A small self-supervised image encoder, trained from scratch.
Training: 3200 steps, batches of 128.
Rows from block 11 of a small self-supervised image encoder, named by matrix and row number. Rows with one number belong to one neuron. Each number is 200 + 30 x the weight over its row's rms, rounded and kept within 0 to 999. All counts start at 0.
Before each neuron's rows are labels from the 100 images, of 14976, where the neuron reaches its highest value: "colour at peak" is the nearest of a few named colours to the mean colour under the peak. Only what is clearly more common there than usual is listed. The data: photos with spoken descriptions (Open Images, Localized Narratives).
# fc1: MLP up (model.blocks.11.mlp.fc1.weight, 2304x384), inputs 128-255
# fc2: MLP down (model.blocks.11.mlp.fc2.weight, 384x2304, transposed), outputs 128-255

colour at peak: black
fc1.540,167,208,217,190,195,219,113,198,193,200,198,156,174,164,127,248,254,236,208,218,162,209,193,215,170,208,199,238,171,242,187,154,241,181,185,144,262,186,173,201,229,215,203,240,217,223,226,226,136,156,201,183,227,241,215,232,234,154,247,203,200,173,238,220,244,215,238,228,215,174,168,183,228,224,204,202,233,242,241,227,161,138,170,204,135,190,209,186,233,253,245,177,196,173,190,155,227,182,177,266,200,153,184,204,156,203,205,172,185,231,171,215,191,138,197,187,218,171,182,226,186,191,171,187,142,160,183,197
fc2.540,196,168,208,217,237,161,213,203,194,198,216,235,193,218,212,222,225,222,220,200,190,195,218,169,217,192,187,214,194,180,197,188,209,182,247,196,183,191,236,146,252,198,131,183,214,190,123,163,221,205,213,207,203,199,174,275,163,271,200,260,190,112,220,149,196,234,201,245,173,209,250,201,178,164,190,163,264,243,234,228,157,235,155,182,235,152,206,256,205,181,231,232,194,189,208,159,176,226,200,171,181,315,180,198,220,205,165,228,184,158,211,255,145,189,220,202,154,229,183,219,202,186,134,206,137,208,204,150

colour at peak: black
fc1.671,141,180,155,245,208,155,177,211,223,236,214,172,207,172,195,206,195,235,176,173,222,218,224,174,227,247,218,166,202,207,167,224,215,167,217,153,190,196,221,220,184,185,176,219,183,216,223,238,223,236,154,187,122,247,228,186,204,134,204,175,249,205,154,199,142,226,181,169,180,132,205,213,211,195,165,215,172,148,223,203,172,218,205,198,215,203,221,201,279,215,203,237,188,221,162,230,212,192,124,174,152,139,247,181,141,249,178,191,186,170,247,208,194,218,166,217,211,234,237,143,221,224,167,158,196,206,213,157
fc2.671,164,217,193,185,193,208,231,197,168,180,228,206,154,188,186,162,174,210,202,252,250,210,191,254,172,163,194,220,157,227,197,213,224,247,183,149,156,205,177,217,198,189,234,223,166,220,208,244,172,238,223,224,224,244,156,192,195,193,230,183,187,215,202,244,243,241,123,232,196,231,155,207,207,190,221,177,238,231,214,188,188,227,220,177,252,225,193,182,211,195,174,214,222,151,204,209,216,195,143,169,194,156,247,226,238,194,258,139,251,210,178,219,262,209,215,251,185,204,194,201,222,212,183,171,211,234,201,217

colour at peak: pink
fc1.626,202,247,202,204,139,177,173,192,151,224,184,199,212,222,202,207,208,197,192,190,216,223,248,195,246,284,223,225,208,183,114,187,213,239,184,204,218,201,202,196,236,174,216,231,181,219,227,177,301,206,199,169,155,151,215,152,164,219,216,238,202,212,208,216,230,167,218,201,173,149,244,163,249,215,171,173,196,211,203,200,168,245,210,191,232,231,197,208,178,183,201,207,233,178,174,182,206,216,217,200,142,147,183,194,232,208,193,203,224,163,256,184,207,176,194,190,225,223,148,136,204,200,187,159,143,126,201,167
fc2.626,233,214,198,181,182,183,215,153,131,214,200,173,179,208,185,184,205,133,181,207,148,228,211,234,245,196,176,186,192,225,158,209,150,190,202,199,176,175,206,185,182,122,204,276,241,195,218,314,192,188,212,266,147,197,175,187,251,195,235,206,230,178,224,180,206,200,200,215,207,202,155,256,215,247,167,213,181,205,214,227,163,179,165,185,225,168,225,167,187,179,160,248,223,192,212,187,206,199,147,218,173,246,207,187,170,203,245,160,216,246,206,260,227,202,191,192,193,216,199,135,174,199,183,181,201,195,172,191

colour at peak: white
fc1.79,178,283,194,214,201,174,136,162,206,235,207,194,170,184,206,216,277,225,125,236,203,174,174,184,167,196,135,140,135,206,173,187,187,186,196,133,241,201,171,184,210,161,202,169,160,158,243,186,199,169,176,170,250,202,181,210,197,164,194,184,105,236,159,188,191,134,175,220,134,228,216,175,205,194,225,184,156,257,193,200,180,247,202,208,201,152,211,181,158,158,188,178,226,248,190,214,241,198,175,239,197,153,182,202,240,169,206,200,206,181,242,222,116,233,227,176,166,204,207,142,249,211,214,179,226,231,229,177
fc2.79,244,229,201,167,193,239,237,167,224,213,209,175,202,170,209,154,196,190,203,226,215,197,201,195,208,220,221,153,135,227,211,245,232,204,216,184,203,188,190,201,233,204,170,219,156,174,193,247,213,187,231,220,186,187,153,225,206,246,209,169,240,193,244,187,170,182,140,219,226,241,126,148,222,156,196,254,174,216,159,235,181,211,175,212,173,194,165,181,208,143,204,192,177,159,186,187,180,232,201,213,238,218,199,186,171,167,229,234,157,169,185,230,183,216,228,199,246,143,172,151,235,192,223,184,194,244,207,186

colour at peak: white; pink
fc1.535,261,194,179,235,209,178,168,245,189,204,100,223,234,192,179,224,176,222,220,233,174,164,254,203,190,225,246,216,241,195,223,202,146,213,225,204,231,194,226,173,237,204,260,224,135,209,245,186,197,225,245,174,145,215,195,176,191,180,222,232,198,216,221,202,171,199,191,171,225,156,191,190,186,242,145,237,178,205,207,213,157,181,185,192,230,200,196,166,138,204,219,208,271,193,241,219,187,208,214,186,185,183,205,182,243,214,189,241,208,171,288,190,141,199,212,194,196,199,156,226,147,210,231,185,196,206,179,212
fc2.535,192,172,244,224,224,192,190,179,181,204,207,168,195,219,162,212,175,191,205,197,171,174,222,140,182,253,274,215,181,176,178,200,218,272,217,201,175,254,199,200,180,223,168,204,185,200,216,174,228,222,212,198,167,215,253,167,220,245,184,181,204,194,234,231,200,176,269,204,261,221,232,199,182,237,163,228,164,174,218,198,217,245,233,149,240,216,205,150,188,185,204,233,188,242,188,277,167,232,209,197,199,203,215,195,159,165,244,200,174,240,216,193,229,177,176,119,214,229,159,201,168,269,214,206,229,196,178,236

colour at peak: black
fc1.133,209,232,215,226,159,195,170,126,179,218,250,166,228,128,206,191,208,173,212,224,222,194,202,156,217,233,186,210,229,183,188,169,152,222,216,230,251,176,231,226,202,200,208,192,173,152,209,196,193,179,214,160,252,191,190,215,178,172,196,215,197,189,199,224,285,221,214,202,220,184,162,182,212,231,217,188,140,202,183,149,173,212,188,214,167,237,206,194,231,171,229,203,179,143,202,184,219,210,193,179,202,196,160,190,168,211,197,238,191,246,198,198,114,152,211,243,194,148,222,212,219,210,193,176,246,181,177,212
fc2.133,233,176,225,216,170,208,214,230,190,160,195,219,229,234,199,209,196,209,270,201,179,213,197,198,148,187,192,206,178,177,266,236,267,180,208,212,170,197,218,253,216,183,195,204,193,198,170,222,210,223,223,182,203,155,202,244,249,270,183,173,203,143,186,147,205,256,133,199,192,107,232,180,163,151,196,184,196,177,230,203,147,190,166,232,181,175,221,217,218,196,201,203,214,212,246,170,205,239,231,179,211,219,210,210,223,230,130,249,177,133,220,171,175,212,246,160,216,192,174,227,172,180,210,222,229,166,175,215

colour at peak: black
fc1.181,185,139,219,165,154,173,122,208,189,211,204,170,192,202,193,191,192,237,169,195,224,174,202,112,175,187,233,242,242,163,194,173,200,156,241,168,218,107,203,179,170,199,176,190,198,216,166,238,157,222,151,236,231,263,204,153,205,229,293,262,202,213,211,197,132,228,202,220,230,197,259,203,270,178,212,194,194,205,205,249,232,153,238,184,165,163,180,205,163,235,224,121,208,172,232,226,205,238,188,180,173,211,207,158,201,220,190,151,180,186,191,216,195,218,191,211,233,241,218,203,183,189,204,197,181,171,194,210
fc2.181,210,202,235,176,209,205,224,234,206,216,231,254,187,196,227,154,230,191,210,245,204,232,254,242,156,174,226,207,151,172,278,202,160,190,205,195,232,227,241,192,204,206,177,191,188,152,199,227,195,222,205,251,191,201,202,241,219,202,214,254,198,213,217,206,228,137,198,210,253,184,144,166,219,248,197,232,150,180,190,195,218,177,192,186,152,248,189,208,173,211,186,208,217,176,218,256,181,147,205,211,194,165,180,206,155,210,198,140,227,217,164,197,209,177,182,202,204,215,186,220,177,228,207,194,162,213,213,191

colour at peak: white; pink
fc1.566,133,228,205,184,277,219,246,208,181,153,183,162,199,190,205,235,154,158,264,235,168,189,226,210,168,210,230,144,165,199,181,158,246,164,197,205,197,240,196,257,213,204,237,254,181,238,213,256,184,177,211,204,257,229,238,205,231,215,206,169,241,200,189,224,156,194,173,182,209,153,192,198,154,190,204,225,220,206,195,174,240,192,212,188,154,213,207,170,253,195,215,223,271,169,225,193,230,132,205,175,129,206,214,199,222,176,151,162,189,200,213,187,181,228,164,166,233,236,205,188,219,214,186,193,166,198,223,199
fc2.566,245,206,193,204,208,249,163,199,168,204,221,170,220,200,181,138,171,210,188,169,173,146,233,186,211,201,176,180,206,202,156,227,268,200,206,213,194,163,146,201,234,144,190,207,217,227,226,144,215,166,271,172,247,224,219,202,180,147,229,227,219,208,219,228,191,196,176,202,200,197,128,185,163,159,176,183,196,209,236,196,215,224,170,209,193,175,229,245,199,234,218,189,170,188,169,160,214,207,244,182,171,251,229,201,175,207,217,218,207,202,210,209,204,210,132,272,210,145,246,206,231,210,222,181,216,224,256,250

colour at peak: cyan
fc1.485,251,240,214,165,229,204,203,149,194,206,283,231,202,215,231,221,240,205,176,153,198,227,203,200,226,175,245,214,206,179,161,187,203,157,185,163,266,186,235,134,203,192,199,194,135,111,197,186,216,190,245,173,246,181,175,242,229,214,183,196,204,176,109,203,219,230,203,220,189,160,177,223,263,162,212,192,155,272,209,233,233,201,176,200,181,212,200,207,117,183,190,170,262,213,148,210,193,179,203,208,238,187,182,242,158,247,208,196,160,214,224,171,128,164,176,182,227,221,174,234,231,192,222,206,215,184,189,192
fc2.485,221,219,217,200,159,192,229,215,183,201,194,241,241,221,209,215,240,199,199,232,193,189,249,210,158,202,221,154,162,227,196,229,224,224,200,185,182,177,197,211,246,235,174,222,174,164,237,174,243,244,179,182,170,195,193,258,208,257,206,234,153,154,172,158,151,226,201,210,237,179,175,192,248,151,170,169,219,192,211,242,127,264,246,180,158,218,185,214,205,161,206,208,200,182,206,220,139,191,211,205,186,187,185,173,268,223,201,224,140,119,234,195,175,163,215,167,240,185,213,189,202,182,187,199,161,180,172,236

colour at peak: blue
fc1.326,227,196,194,218,211,181,201,227,148,202,232,252,192,195,151,233,175,188,217,211,230,190,170,221,223,204,242,131,226,198,186,215,208,239,118,193,248,180,201,177,162,212,260,219,148,173,196,127,229,288,189,249,209,233,209,192,221,205,214,251,216,171,185,212,205,205,141,171,263,197,198,224,208,164,169,172,176,233,202,183,203,200,210,201,160,196,204,184,198,179,118,210,252,208,215,212,196,145,181,256,183,187,169,173,254,177,170,232,244,209,218,221,161,204,217,219,220,186,242,159,206,231,178,194,229,205,195,187
fc2.326,205,170,214,224,208,205,233,184,194,185,210,157,215,160,194,177,183,169,189,168,241,198,215,191,260,151,246,185,201,222,170,213,187,210,250,148,195,217,195,170,211,224,168,186,211,155,207,188,200,198,239,229,203,149,188,257,236,162,184,174,198,199,219,198,172,230,190,214,259,209,155,255,211,211,194,209,139,192,182,163,175,201,209,240,197,214,194,186,191,168,219,239,238,171,184,222,151,168,188,215,214,112,248,188,247,206,221,178,220,147,194,190,187,252,257,146,193,198,190,174,270,185,217,189,216,186,199,218

colour at peak: grey
fc1.764,183,181,235,242,217,184,236,223,177,232,168,199,230,206,177,225,136,179,141,182,224,245,161,206,217,189,230,214,187,181,211,141,221,228,213,222,130,232,186,187,199,172,230,242,235,231,176,217,218,300,236,210,214,209,150,210,239,218,227,222,231,181,189,218,224,183,174,142,235,197,237,185,249,182,223,254,209,182,211,189,196,171,174,224,196,242,185,150,204,167,235,219,256,254,159,227,206,204,207,222,199,201,185,234,255,175,169,204,206,180,177,205,183,192,237,229,196,251,226,217,187,194,191,199,193,227,306,182
fc2.764,174,236,214,217,183,206,168,200,174,246,155,180,177,121,192,159,180,175,236,201,182,211,186,217,223,222,270,171,210,171,179,198,173,183,199,188,187,186,181,165,150,190,228,239,196,245,199,257,187,157,228,268,196,192,285,188,231,219,234,196,231,212,227,196,212,215,213,212,255,211,212,191,276,225,148,187,233,237,154,171,171,228,186,133,195,217,202,192,219,194,189,187,151,188,183,191,129,254,247,195,178,249,222,237,187,185,169,198,202,188,242,203,249,223,221,208,184,241,162,180,175,181,213,133,194,158,196,212

colour at peak: pink; white
fc1.761,206,245,218,198,202,213,200,215,184,217,184,223,261,181,226,217,181,195,182,218,168,208,220,218,185,257,191,159,152,211,216,165,217,214,178,207,184,200,218,205,190,197,220,228,184,201,219,240,225,205,228,226,201,207,162,192,227,211,139,203,215,240,196,228,222,177,214,191,222,181,250,277,218,221,208,210,111,214,211,230,245,271,202,180,204,187,161,176,200,282,223,232,190,219,241,192,214,143,206,188,181,255,162,239,191,216,171,161,166,183,213,197,182,226,185,196,210,192,204,185,201,179,203,185,178,212,248,227
fc2.761,211,186,189,199,155,222,197,180,201,209,217,220,237,184,223,200,196,226,177,185,162,151,195,186,248,225,190,209,133,194,206,164,175,166,215,175,206,228,188,203,197,170,135,190,205,202,163,210,198,192,221,197,213,247,191,184,207,88,234,260,152,138,168,230,229,201,216,143,149,244,242,185,220,163,190,184,123,216,206,227,196,190,185,181,263,224,150,158,198,154,227,231,177,170,192,171,231,157,172,172,184,232,182,170,229,197,220,185,216,215,181,196,179,209,144,207,222,188,220,234,231,198,192,230,208,228,220,167

colour at peak: grey
fc1.467,199,164,191,224,276,206,207,227,222,226,207,223,208,167,222,187,189,203,190,213,205,213,190,248,175,186,239,197,253,143,235,206,188,216,215,181,232,185,184,172,208,173,200,241,177,213,199,213,201,188,201,180,226,212,185,231,199,240,210,239,163,126,158,209,200,192,225,131,130,241,189,243,159,164,286,205,198,186,168,172,188,196,217,171,173,194,208,159,159,204,222,266,231,179,210,236,176,160,214,242,222,210,221,225,224,104,180,141,205,172,225,229,151,204,168,206,141,188,206,199,228,198,215,215,224,172,198,162
fc2.467,184,204,156,168,144,194,242,257,222,142,175,207,191,213,219,235,212,134,165,180,195,146,208,232,194,202,154,191,187,138,237,201,170,202,199,208,229,151,191,170,215,204,233,210,174,222,205,184,220,225,178,206,170,185,194,237,166,234,252,256,159,172,136,205,273,265,213,215,198,215,149,251,250,237,159,195,205,263,190,198,211,213,219,216,233,210,244,266,227,246,180,202,233,213,195,203,244,235,167,230,166,237,209,174,162,204,199,248,204,207,253,173,204,202,212,176,184,190,182,137,187,206,195,149,164,144,219,182

colour at peak: blue
fc1.384,205,199,185,165,238,166,223,175,193,278,268,195,168,244,207,181,187,209,227,187,185,218,183,213,233,225,245,195,239,150,175,186,207,123,181,205,253,235,215,194,198,165,228,241,188,240,174,213,230,211,229,167,138,226,215,151,208,178,232,201,263,198,182,254,159,240,187,202,207,174,216,192,180,166,198,159,141,218,178,241,173,161,196,210,183,210,201,172,247,266,241,212,243,150,173,171,137,193,227,209,195,202,213,234,210,200,159,181,205,160,155,172,187,243,207,165,200,160,171,207,204,204,229,197,169,189,181,188
fc2.384,197,190,172,167,184,225,234,210,204,221,183,190,207,192,227,199,124,189,225,174,209,142,181,224,145,164,198,153,191,213,240,188,181,160,213,198,172,172,183,187,232,245,205,163,147,203,199,213,199,197,158,165,191,180,150,174,224,163,247,223,173,155,184,224,199,211,163,177,199,243,203,165,170,250,202,209,210,205,178,196,191,220,269,187,220,208,244,199,213,193,166,248,170,168,189,199,192,198,227,187,239,196,177,191,164,243,243,191,139,178,220,248,194,149,248,174,220,208,247,185,189,194,222,199,228,194,156,184

colour at peak: grey
fc1.263,173,191,189,197,263,190,203,149,173,192,251,195,167,212,221,238,150,176,164,186,213,135,218,294,213,193,184,188,179,160,209,216,219,223,210,180,181,202,207,237,251,173,189,194,177,231,230,189,207,228,189,189,231,220,183,200,238,232,193,195,217,227,184,194,157,170,170,221,192,186,272,194,160,195,213,243,222,181,207,219,238,134,241,126,205,202,162,247,177,204,179,197,225,186,197,204,258,180,236,136,180,187,183,162,182,148,215,202,167,198,157,245,234,199,201,172,204,194,207,202,234,222,240,180,213,166,254,216
fc2.263,253,195,179,120,189,206,197,191,209,211,204,212,200,230,245,261,181,196,243,208,181,180,221,174,207,185,153,170,215,195,211,178,195,177,180,222,207,212,194,210,244,205,172,202,227,228,204,196,187,228,218,97,173,201,137,195,213,209,168,307,147,167,217,223,223,175,211,183,93,257,218,130,190,169,172,204,212,183,191,221,241,200,192,197,191,171,183,199,195,216,183,208,176,207,223,232,226,212,232,179,164,201,164,155,210,195,224,191,182,194,229,179,231,202,146,206,234,218,249,200,255,201,208,228,186,258,252,164

colour at peak: cyan; blue
fc1.480,200,245,181,208,249,218,249,208,171,118,146,213,204,201,213,216,240,159,197,201,177,134,162,211,175,208,166,229,179,185,183,200,221,190,202,222,235,254,203,219,204,179,216,209,160,213,145,187,186,175,181,213,216,225,191,249,264,194,200,227,271,227,213,195,206,177,202,205,186,218,182,172,229,207,177,226,181,226,163,211,184,166,214,218,178,148,174,230,270,165,193,213,188,169,192,236,231,253,234,182,206,161,140,182,211,229,183,173,203,149,192,192,144,227,189,223,219,195,175,201,216,214,211,208,172,194,226,266
fc2.480,258,191,204,225,209,209,184,226,167,204,183,233,290,219,184,234,243,182,183,158,210,190,170,191,228,212,269,186,252,149,161,139,195,197,242,221,216,187,152,179,207,238,151,222,161,168,217,143,201,247,156,241,160,200,226,228,201,222,180,171,174,173,192,187,154,167,228,233,249,204,200,212,214,180,263,163,175,230,187,174,180,216,188,220,230,178,220,210,208,190,243,188,200,213,195,230,188,233,206,237,266,209,173,201,221,186,241,219,192,199,236,168,199,203,221,151,216,196,184,160,196,235,258,151,201,166,182,193

colour at peak: black
fc1.131,191,246,175,188,182,234,145,153,166,217,203,199,211,170,202,205,195,209,250,269,213,149,237,189,171,235,179,216,213,198,174,208,205,212,166,259,189,192,133,218,204,250,174,173,172,230,209,206,226,178,238,231,203,154,192,186,239,180,220,227,205,261,264,233,200,223,210,138,227,172,224,163,152,202,184,205,206,245,189,192,237,258,159,176,210,242,213,201,208,220,210,238,228,186,234,206,230,219,216,222,140,195,222,214,191,203,179,210,240,215,218,212,189,179,193,203,259,193,248,214,209,272,211,180,166,233,214,229
fc2.131,213,179,211,130,191,184,200,224,175,136,246,233,131,213,280,218,179,222,207,196,224,179,181,162,219,210,199,236,199,248,238,191,209,160,145,211,205,176,230,224,215,192,188,205,151,181,249,212,148,223,166,180,145,198,213,188,240,199,176,248,211,173,177,178,307,197,147,211,200,160,139,177,169,206,220,195,193,251,240,185,202,186,233,191,206,194,175,185,210,219,190,182,231,166,196,181,233,147,177,188,193,187,149,129,220,259,276,181,200,165,176,241,224,167,191,197,197,186,228,242,141,182,203,229,176,242,222,200

colour at peak: pink
fc1.678,180,217,220,199,184,170,204,210,146,196,185,221,192,176,173,245,211,209,188,290,174,196,229,196,239,265,178,196,159,204,158,260,255,162,159,223,233,203,174,191,237,254,206,233,211,212,204,227,200,218,252,205,168,219,222,160,182,192,202,198,192,214,200,221,193,205,209,215,189,163,226,172,208,190,285,189,208,198,218,257,231,183,290,238,187,184,244,225,187,222,237,183,204,260,181,164,235,236,174,208,190,186,164,230,235,186,182,235,206,147,241,222,208,206,211,194,201,240,233,175,171,228,244,151,193,172,185,199
fc2.678,189,207,221,198,236,152,253,129,245,225,177,231,183,164,190,187,203,229,224,157,175,209,219,236,192,185,217,164,236,196,169,230,197,188,177,155,189,192,161,181,223,208,230,152,221,226,211,240,162,185,162,202,184,220,191,201,206,217,221,158,215,238,254,215,195,237,175,227,183,208,203,172,209,217,193,245,203,176,167,192,215,192,162,136,109,221,192,207,177,193,196,165,222,190,185,194,191,201,212,175,236,177,171,198,210,160,266,216,229,214,177,194,164,183,192,229,218,230,180,238,226,223,188,204,196,274,187,188

colour at peak: pink
fc1.189,192,189,186,201,222,184,144,186,159,166,182,201,242,224,280,196,186,178,200,202,215,183,184,209,237,186,205,240,177,237,199,179,220,197,173,217,176,175,197,151,212,193,239,154,215,182,195,219,194,238,139,161,235,195,192,205,158,222,210,179,179,199,166,196,212,176,131,181,199,190,246,201,196,212,173,211,216,210,206,164,218,150,190,189,201,202,232,227,204,230,173,178,196,178,213,157,216,178,174,219,139,223,216,222,197,182,195,190,167,194,192,217,190,227,169,180,226,216,187,179,220,226,157,164,191,225,193,180
fc2.189,202,200,212,171,190,218,151,179,167,262,215,176,222,173,179,171,185,213,172,229,184,230,203,205,207,177,197,250,207,199,237,188,195,157,178,189,281,152,197,196,184,188,204,188,186,241,154,196,240,188,230,234,208,205,200,200,206,172,173,182,252,180,190,239,248,147,234,231,187,233,159,135,216,184,203,206,187,243,199,217,170,220,219,164,203,205,214,177,132,175,188,152,217,190,164,194,165,167,200,182,260,231,187,210,181,170,240,182,201,216,177,201,228,140,179,212,164,178,224,192,210,187,198,185,207,152,254,223

colour at peak: pink
fc1.117,189,194,164,184,267,214,186,236,201,163,222,178,205,166,263,249,152,215,150,256,208,188,181,208,179,209,268,159,133,166,188,174,196,212,206,171,141,206,208,243,168,165,234,203,201,253,206,220,221,246,161,201,184,221,145,235,224,238,160,211,218,200,199,188,264,236,203,153,215,220,266,227,235,215,221,208,145,239,178,214,157,191,218,186,182,231,205,178,194,177,179,224,177,220,175,154,233,152,208,195,210,201,158,245,265,198,191,167,163,191,228,198,265,203,178,199,198,175,242,176,233,173,148,188,206,191,252,195
fc2.117,190,205,151,157,302,254,199,192,192,256,221,233,182,187,247,244,200,226,215,230,147,184,174,185,212,230,190,177,118,205,172,193,204,159,193,155,183,183,184,198,225,202,223,211,230,205,179,217,209,229,258,165,204,236,233,171,194,190,204,223,244,187,225,201,234,174,178,241,194,220,213,191,196,173,180,183,162,220,166,232,224,231,216,186,204,217,186,162,223,212,231,234,143,182,242,226,152,218,204,180,178,215,242,222,194,208,227,207,198,243,190,264,200,181,130,175,202,157,172,189,232,116,190,152,208,208,184,186

colour at peak: blue
fc1.404,195,192,167,236,178,168,224,212,230,246,218,190,223,256,186,189,244,206,200,165,190,168,128,209,194,186,160,178,188,177,209,182,160,234,180,130,252,192,247,210,209,181,214,155,200,186,202,143,185,206,176,178,242,226,211,179,206,197,217,213,181,210,220,193,181,219,211,216,189,213,181,215,103,170,188,228,186,241,193,204,182,214,172,241,168,150,261,237,240,213,240,200,188,211,180,267,177,173,187,192,190,164,192,167,202,121,215,182,224,210,235,236,141,209,208,177,218,175,202,188,172,232,153,209,199,220,133,164
fc2.404,258,154,228,141,223,201,229,240,246,220,199,263,178,219,162,202,163,277,191,193,236,193,208,193,230,233,203,202,197,151,198,226,244,213,207,200,187,175,215,166,212,173,203,162,225,230,173,250,216,172,238,209,214,122,214,187,169,223,146,179,174,151,183,187,221,226,237,189,264,234,190,195,195,146,217,181,226,255,194,176,153,191,185,198,178,190,198,197,210,136,183,185,182,174,128,192,177,200,208,218,205,206,230,161,213,192,284,225,192,172,229,206,230,205,220,211,231,222,168,193,217,206,167,246,183,144,177,233

colour at peak: white; pink
fc1.236,264,189,205,203,202,169,226,204,170,203,202,196,266,197,186,158,236,216,157,236,221,216,233,189,232,252,225,212,254,190,217,240,265,267,153,201,238,222,218,225,189,168,246,231,128,211,176,211,228,185,220,180,202,202,246,211,224,200,259,206,200,192,241,239,198,219,190,219,200,175,236,183,222,246,275,223,164,224,228,196,209,179,188,196,184,156,199,248,200,176,182,164,232,204,208,189,168,259,221,105,181,190,175,194,210,205,244,198,154,172,203,266,250,235,213,180,171,210,205,242,207,215,200,165,188,193,195,244
fc2.236,171,242,157,196,184,158,190,231,199,240,203,177,192,224,259,175,151,203,170,180,230,173,168,201,193,172,166,241,242,205,184,173,196,220,173,194,202,175,199,202,182,190,189,203,176,200,153,224,173,185,143,204,194,181,198,227,228,187,182,225,210,186,207,251,238,169,192,247,152,188,174,168,223,217,200,230,153,225,213,147,244,167,189,207,194,236,255,175,191,252,199,177,203,143,222,224,137,191,188,197,208,208,200,183,204,181,306,175,188,287,246,178,191,218,201,223,165,209,168,185,198,168,214,190,180,204,287,172

colour at peak: white
fc1.660,208,209,190,206,226,186,165,251,210,193,206,236,204,220,172,244,206,198,182,213,207,181,238,228,171,243,210,177,220,176,196,212,237,181,206,207,192,203,197,163,159,197,222,198,136,192,222,142,218,242,237,218,163,213,178,235,206,103,137,154,177,192,202,190,223,187,142,212,215,188,233,216,140,232,206,235,153,204,216,231,172,183,191,221,199,212,178,180,196,136,158,185,241,174,223,191,187,211,201,204,131,176,176,203,210,217,193,217,197,195,229,206,216,250,218,206,173,174,180,156,146,135,179,178,226,202,191,190
fc2.660,215,259,217,175,194,240,159,149,212,209,216,203,212,205,232,161,190,244,201,217,173,195,198,218,192,224,189,158,191,223,148,202,220,212,160,237,188,176,205,201,188,188,270,211,193,179,169,198,158,204,185,225,209,248,243,177,131,240,176,177,232,233,221,203,197,195,160,205,140,205,183,202,222,164,246,237,206,178,182,171,192,187,183,205,222,219,193,167,197,175,210,227,157,219,218,216,175,226,232,187,226,177,206,208,146,150,262,177,180,250,190,239,202,197,179,223,176,159,170,169,216,168,210,239,222,213,207,194

colour at peak: white; pink
fc1.530,233,191,179,275,179,155,256,197,191,187,188,189,181,160,172,219,216,172,190,218,224,206,215,168,268,204,175,209,220,250,220,178,155,193,171,201,216,216,154,230,206,185,208,241,185,219,222,190,168,159,203,221,203,170,217,206,196,197,219,148,242,208,227,247,260,173,206,221,198,205,184,206,164,190,189,188,196,189,180,209,221,178,239,159,207,189,141,181,250,164,192,246,175,170,203,233,158,255,207,203,214,219,229,187,231,154,189,162,199,201,155,242,153,231,198,219,213,237,233,153,213,229,202,188,246,144,167,192
fc2.530,234,220,207,220,167,162,227,230,175,169,151,206,238,234,163,216,225,221,162,225,227,245,159,184,167,166,186,229,195,181,208,223,232,194,185,159,193,171,200,169,254,207,172,168,233,191,157,154,226,234,179,215,208,273,217,179,242,214,203,150,209,177,169,192,165,237,279,175,181,173,214,195,185,215,183,236,231,190,212,183,215,203,185,198,191,151,236,185,264,241,194,171,234,200,211,224,169,224,195,178,209,242,222,220,232,242,186,205,202,192,206,191,202,238,181,208,176,184,171,211,184,215,191,197,266,208,237,161

colour at peak: pink
fc1.590,190,240,246,184,187,180,162,250,268,165,203,186,266,216,195,190,118,138,189,220,162,195,232,165,262,221,208,206,220,211,208,224,249,200,175,204,210,193,177,219,194,217,217,190,189,226,190,189,178,200,192,192,187,218,220,186,218,181,179,131,154,236,259,212,174,162,184,253,208,180,234,199,230,250,185,220,100,198,233,188,239,199,178,207,194,225,211,204,151,241,152,204,180,173,187,233,233,216,225,199,116,180,204,205,220,218,227,223,103,172,242,231,246,208,184,236,164,206,192,173,231,196,192,186,221,277,205,257
fc2.590,225,164,168,199,206,186,256,178,191,213,193,200,187,144,212,182,187,238,188,214,255,161,210,210,211,253,271,162,182,157,248,233,159,204,157,212,189,234,144,201,222,152,200,162,210,206,247,221,223,213,202,206,253,175,194,189,172,180,199,223,182,212,244,155,183,182,209,217,202,200,251,187,225,225,233,195,219,234,187,202,220,222,238,152,133,246,198,203,186,183,172,223,231,166,146,172,157,244,153,267,222,227,198,226,223,170,212,193,216,184,178,170,159,169,237,219,202,175,193,188,265,185,189,212,185,235,191,227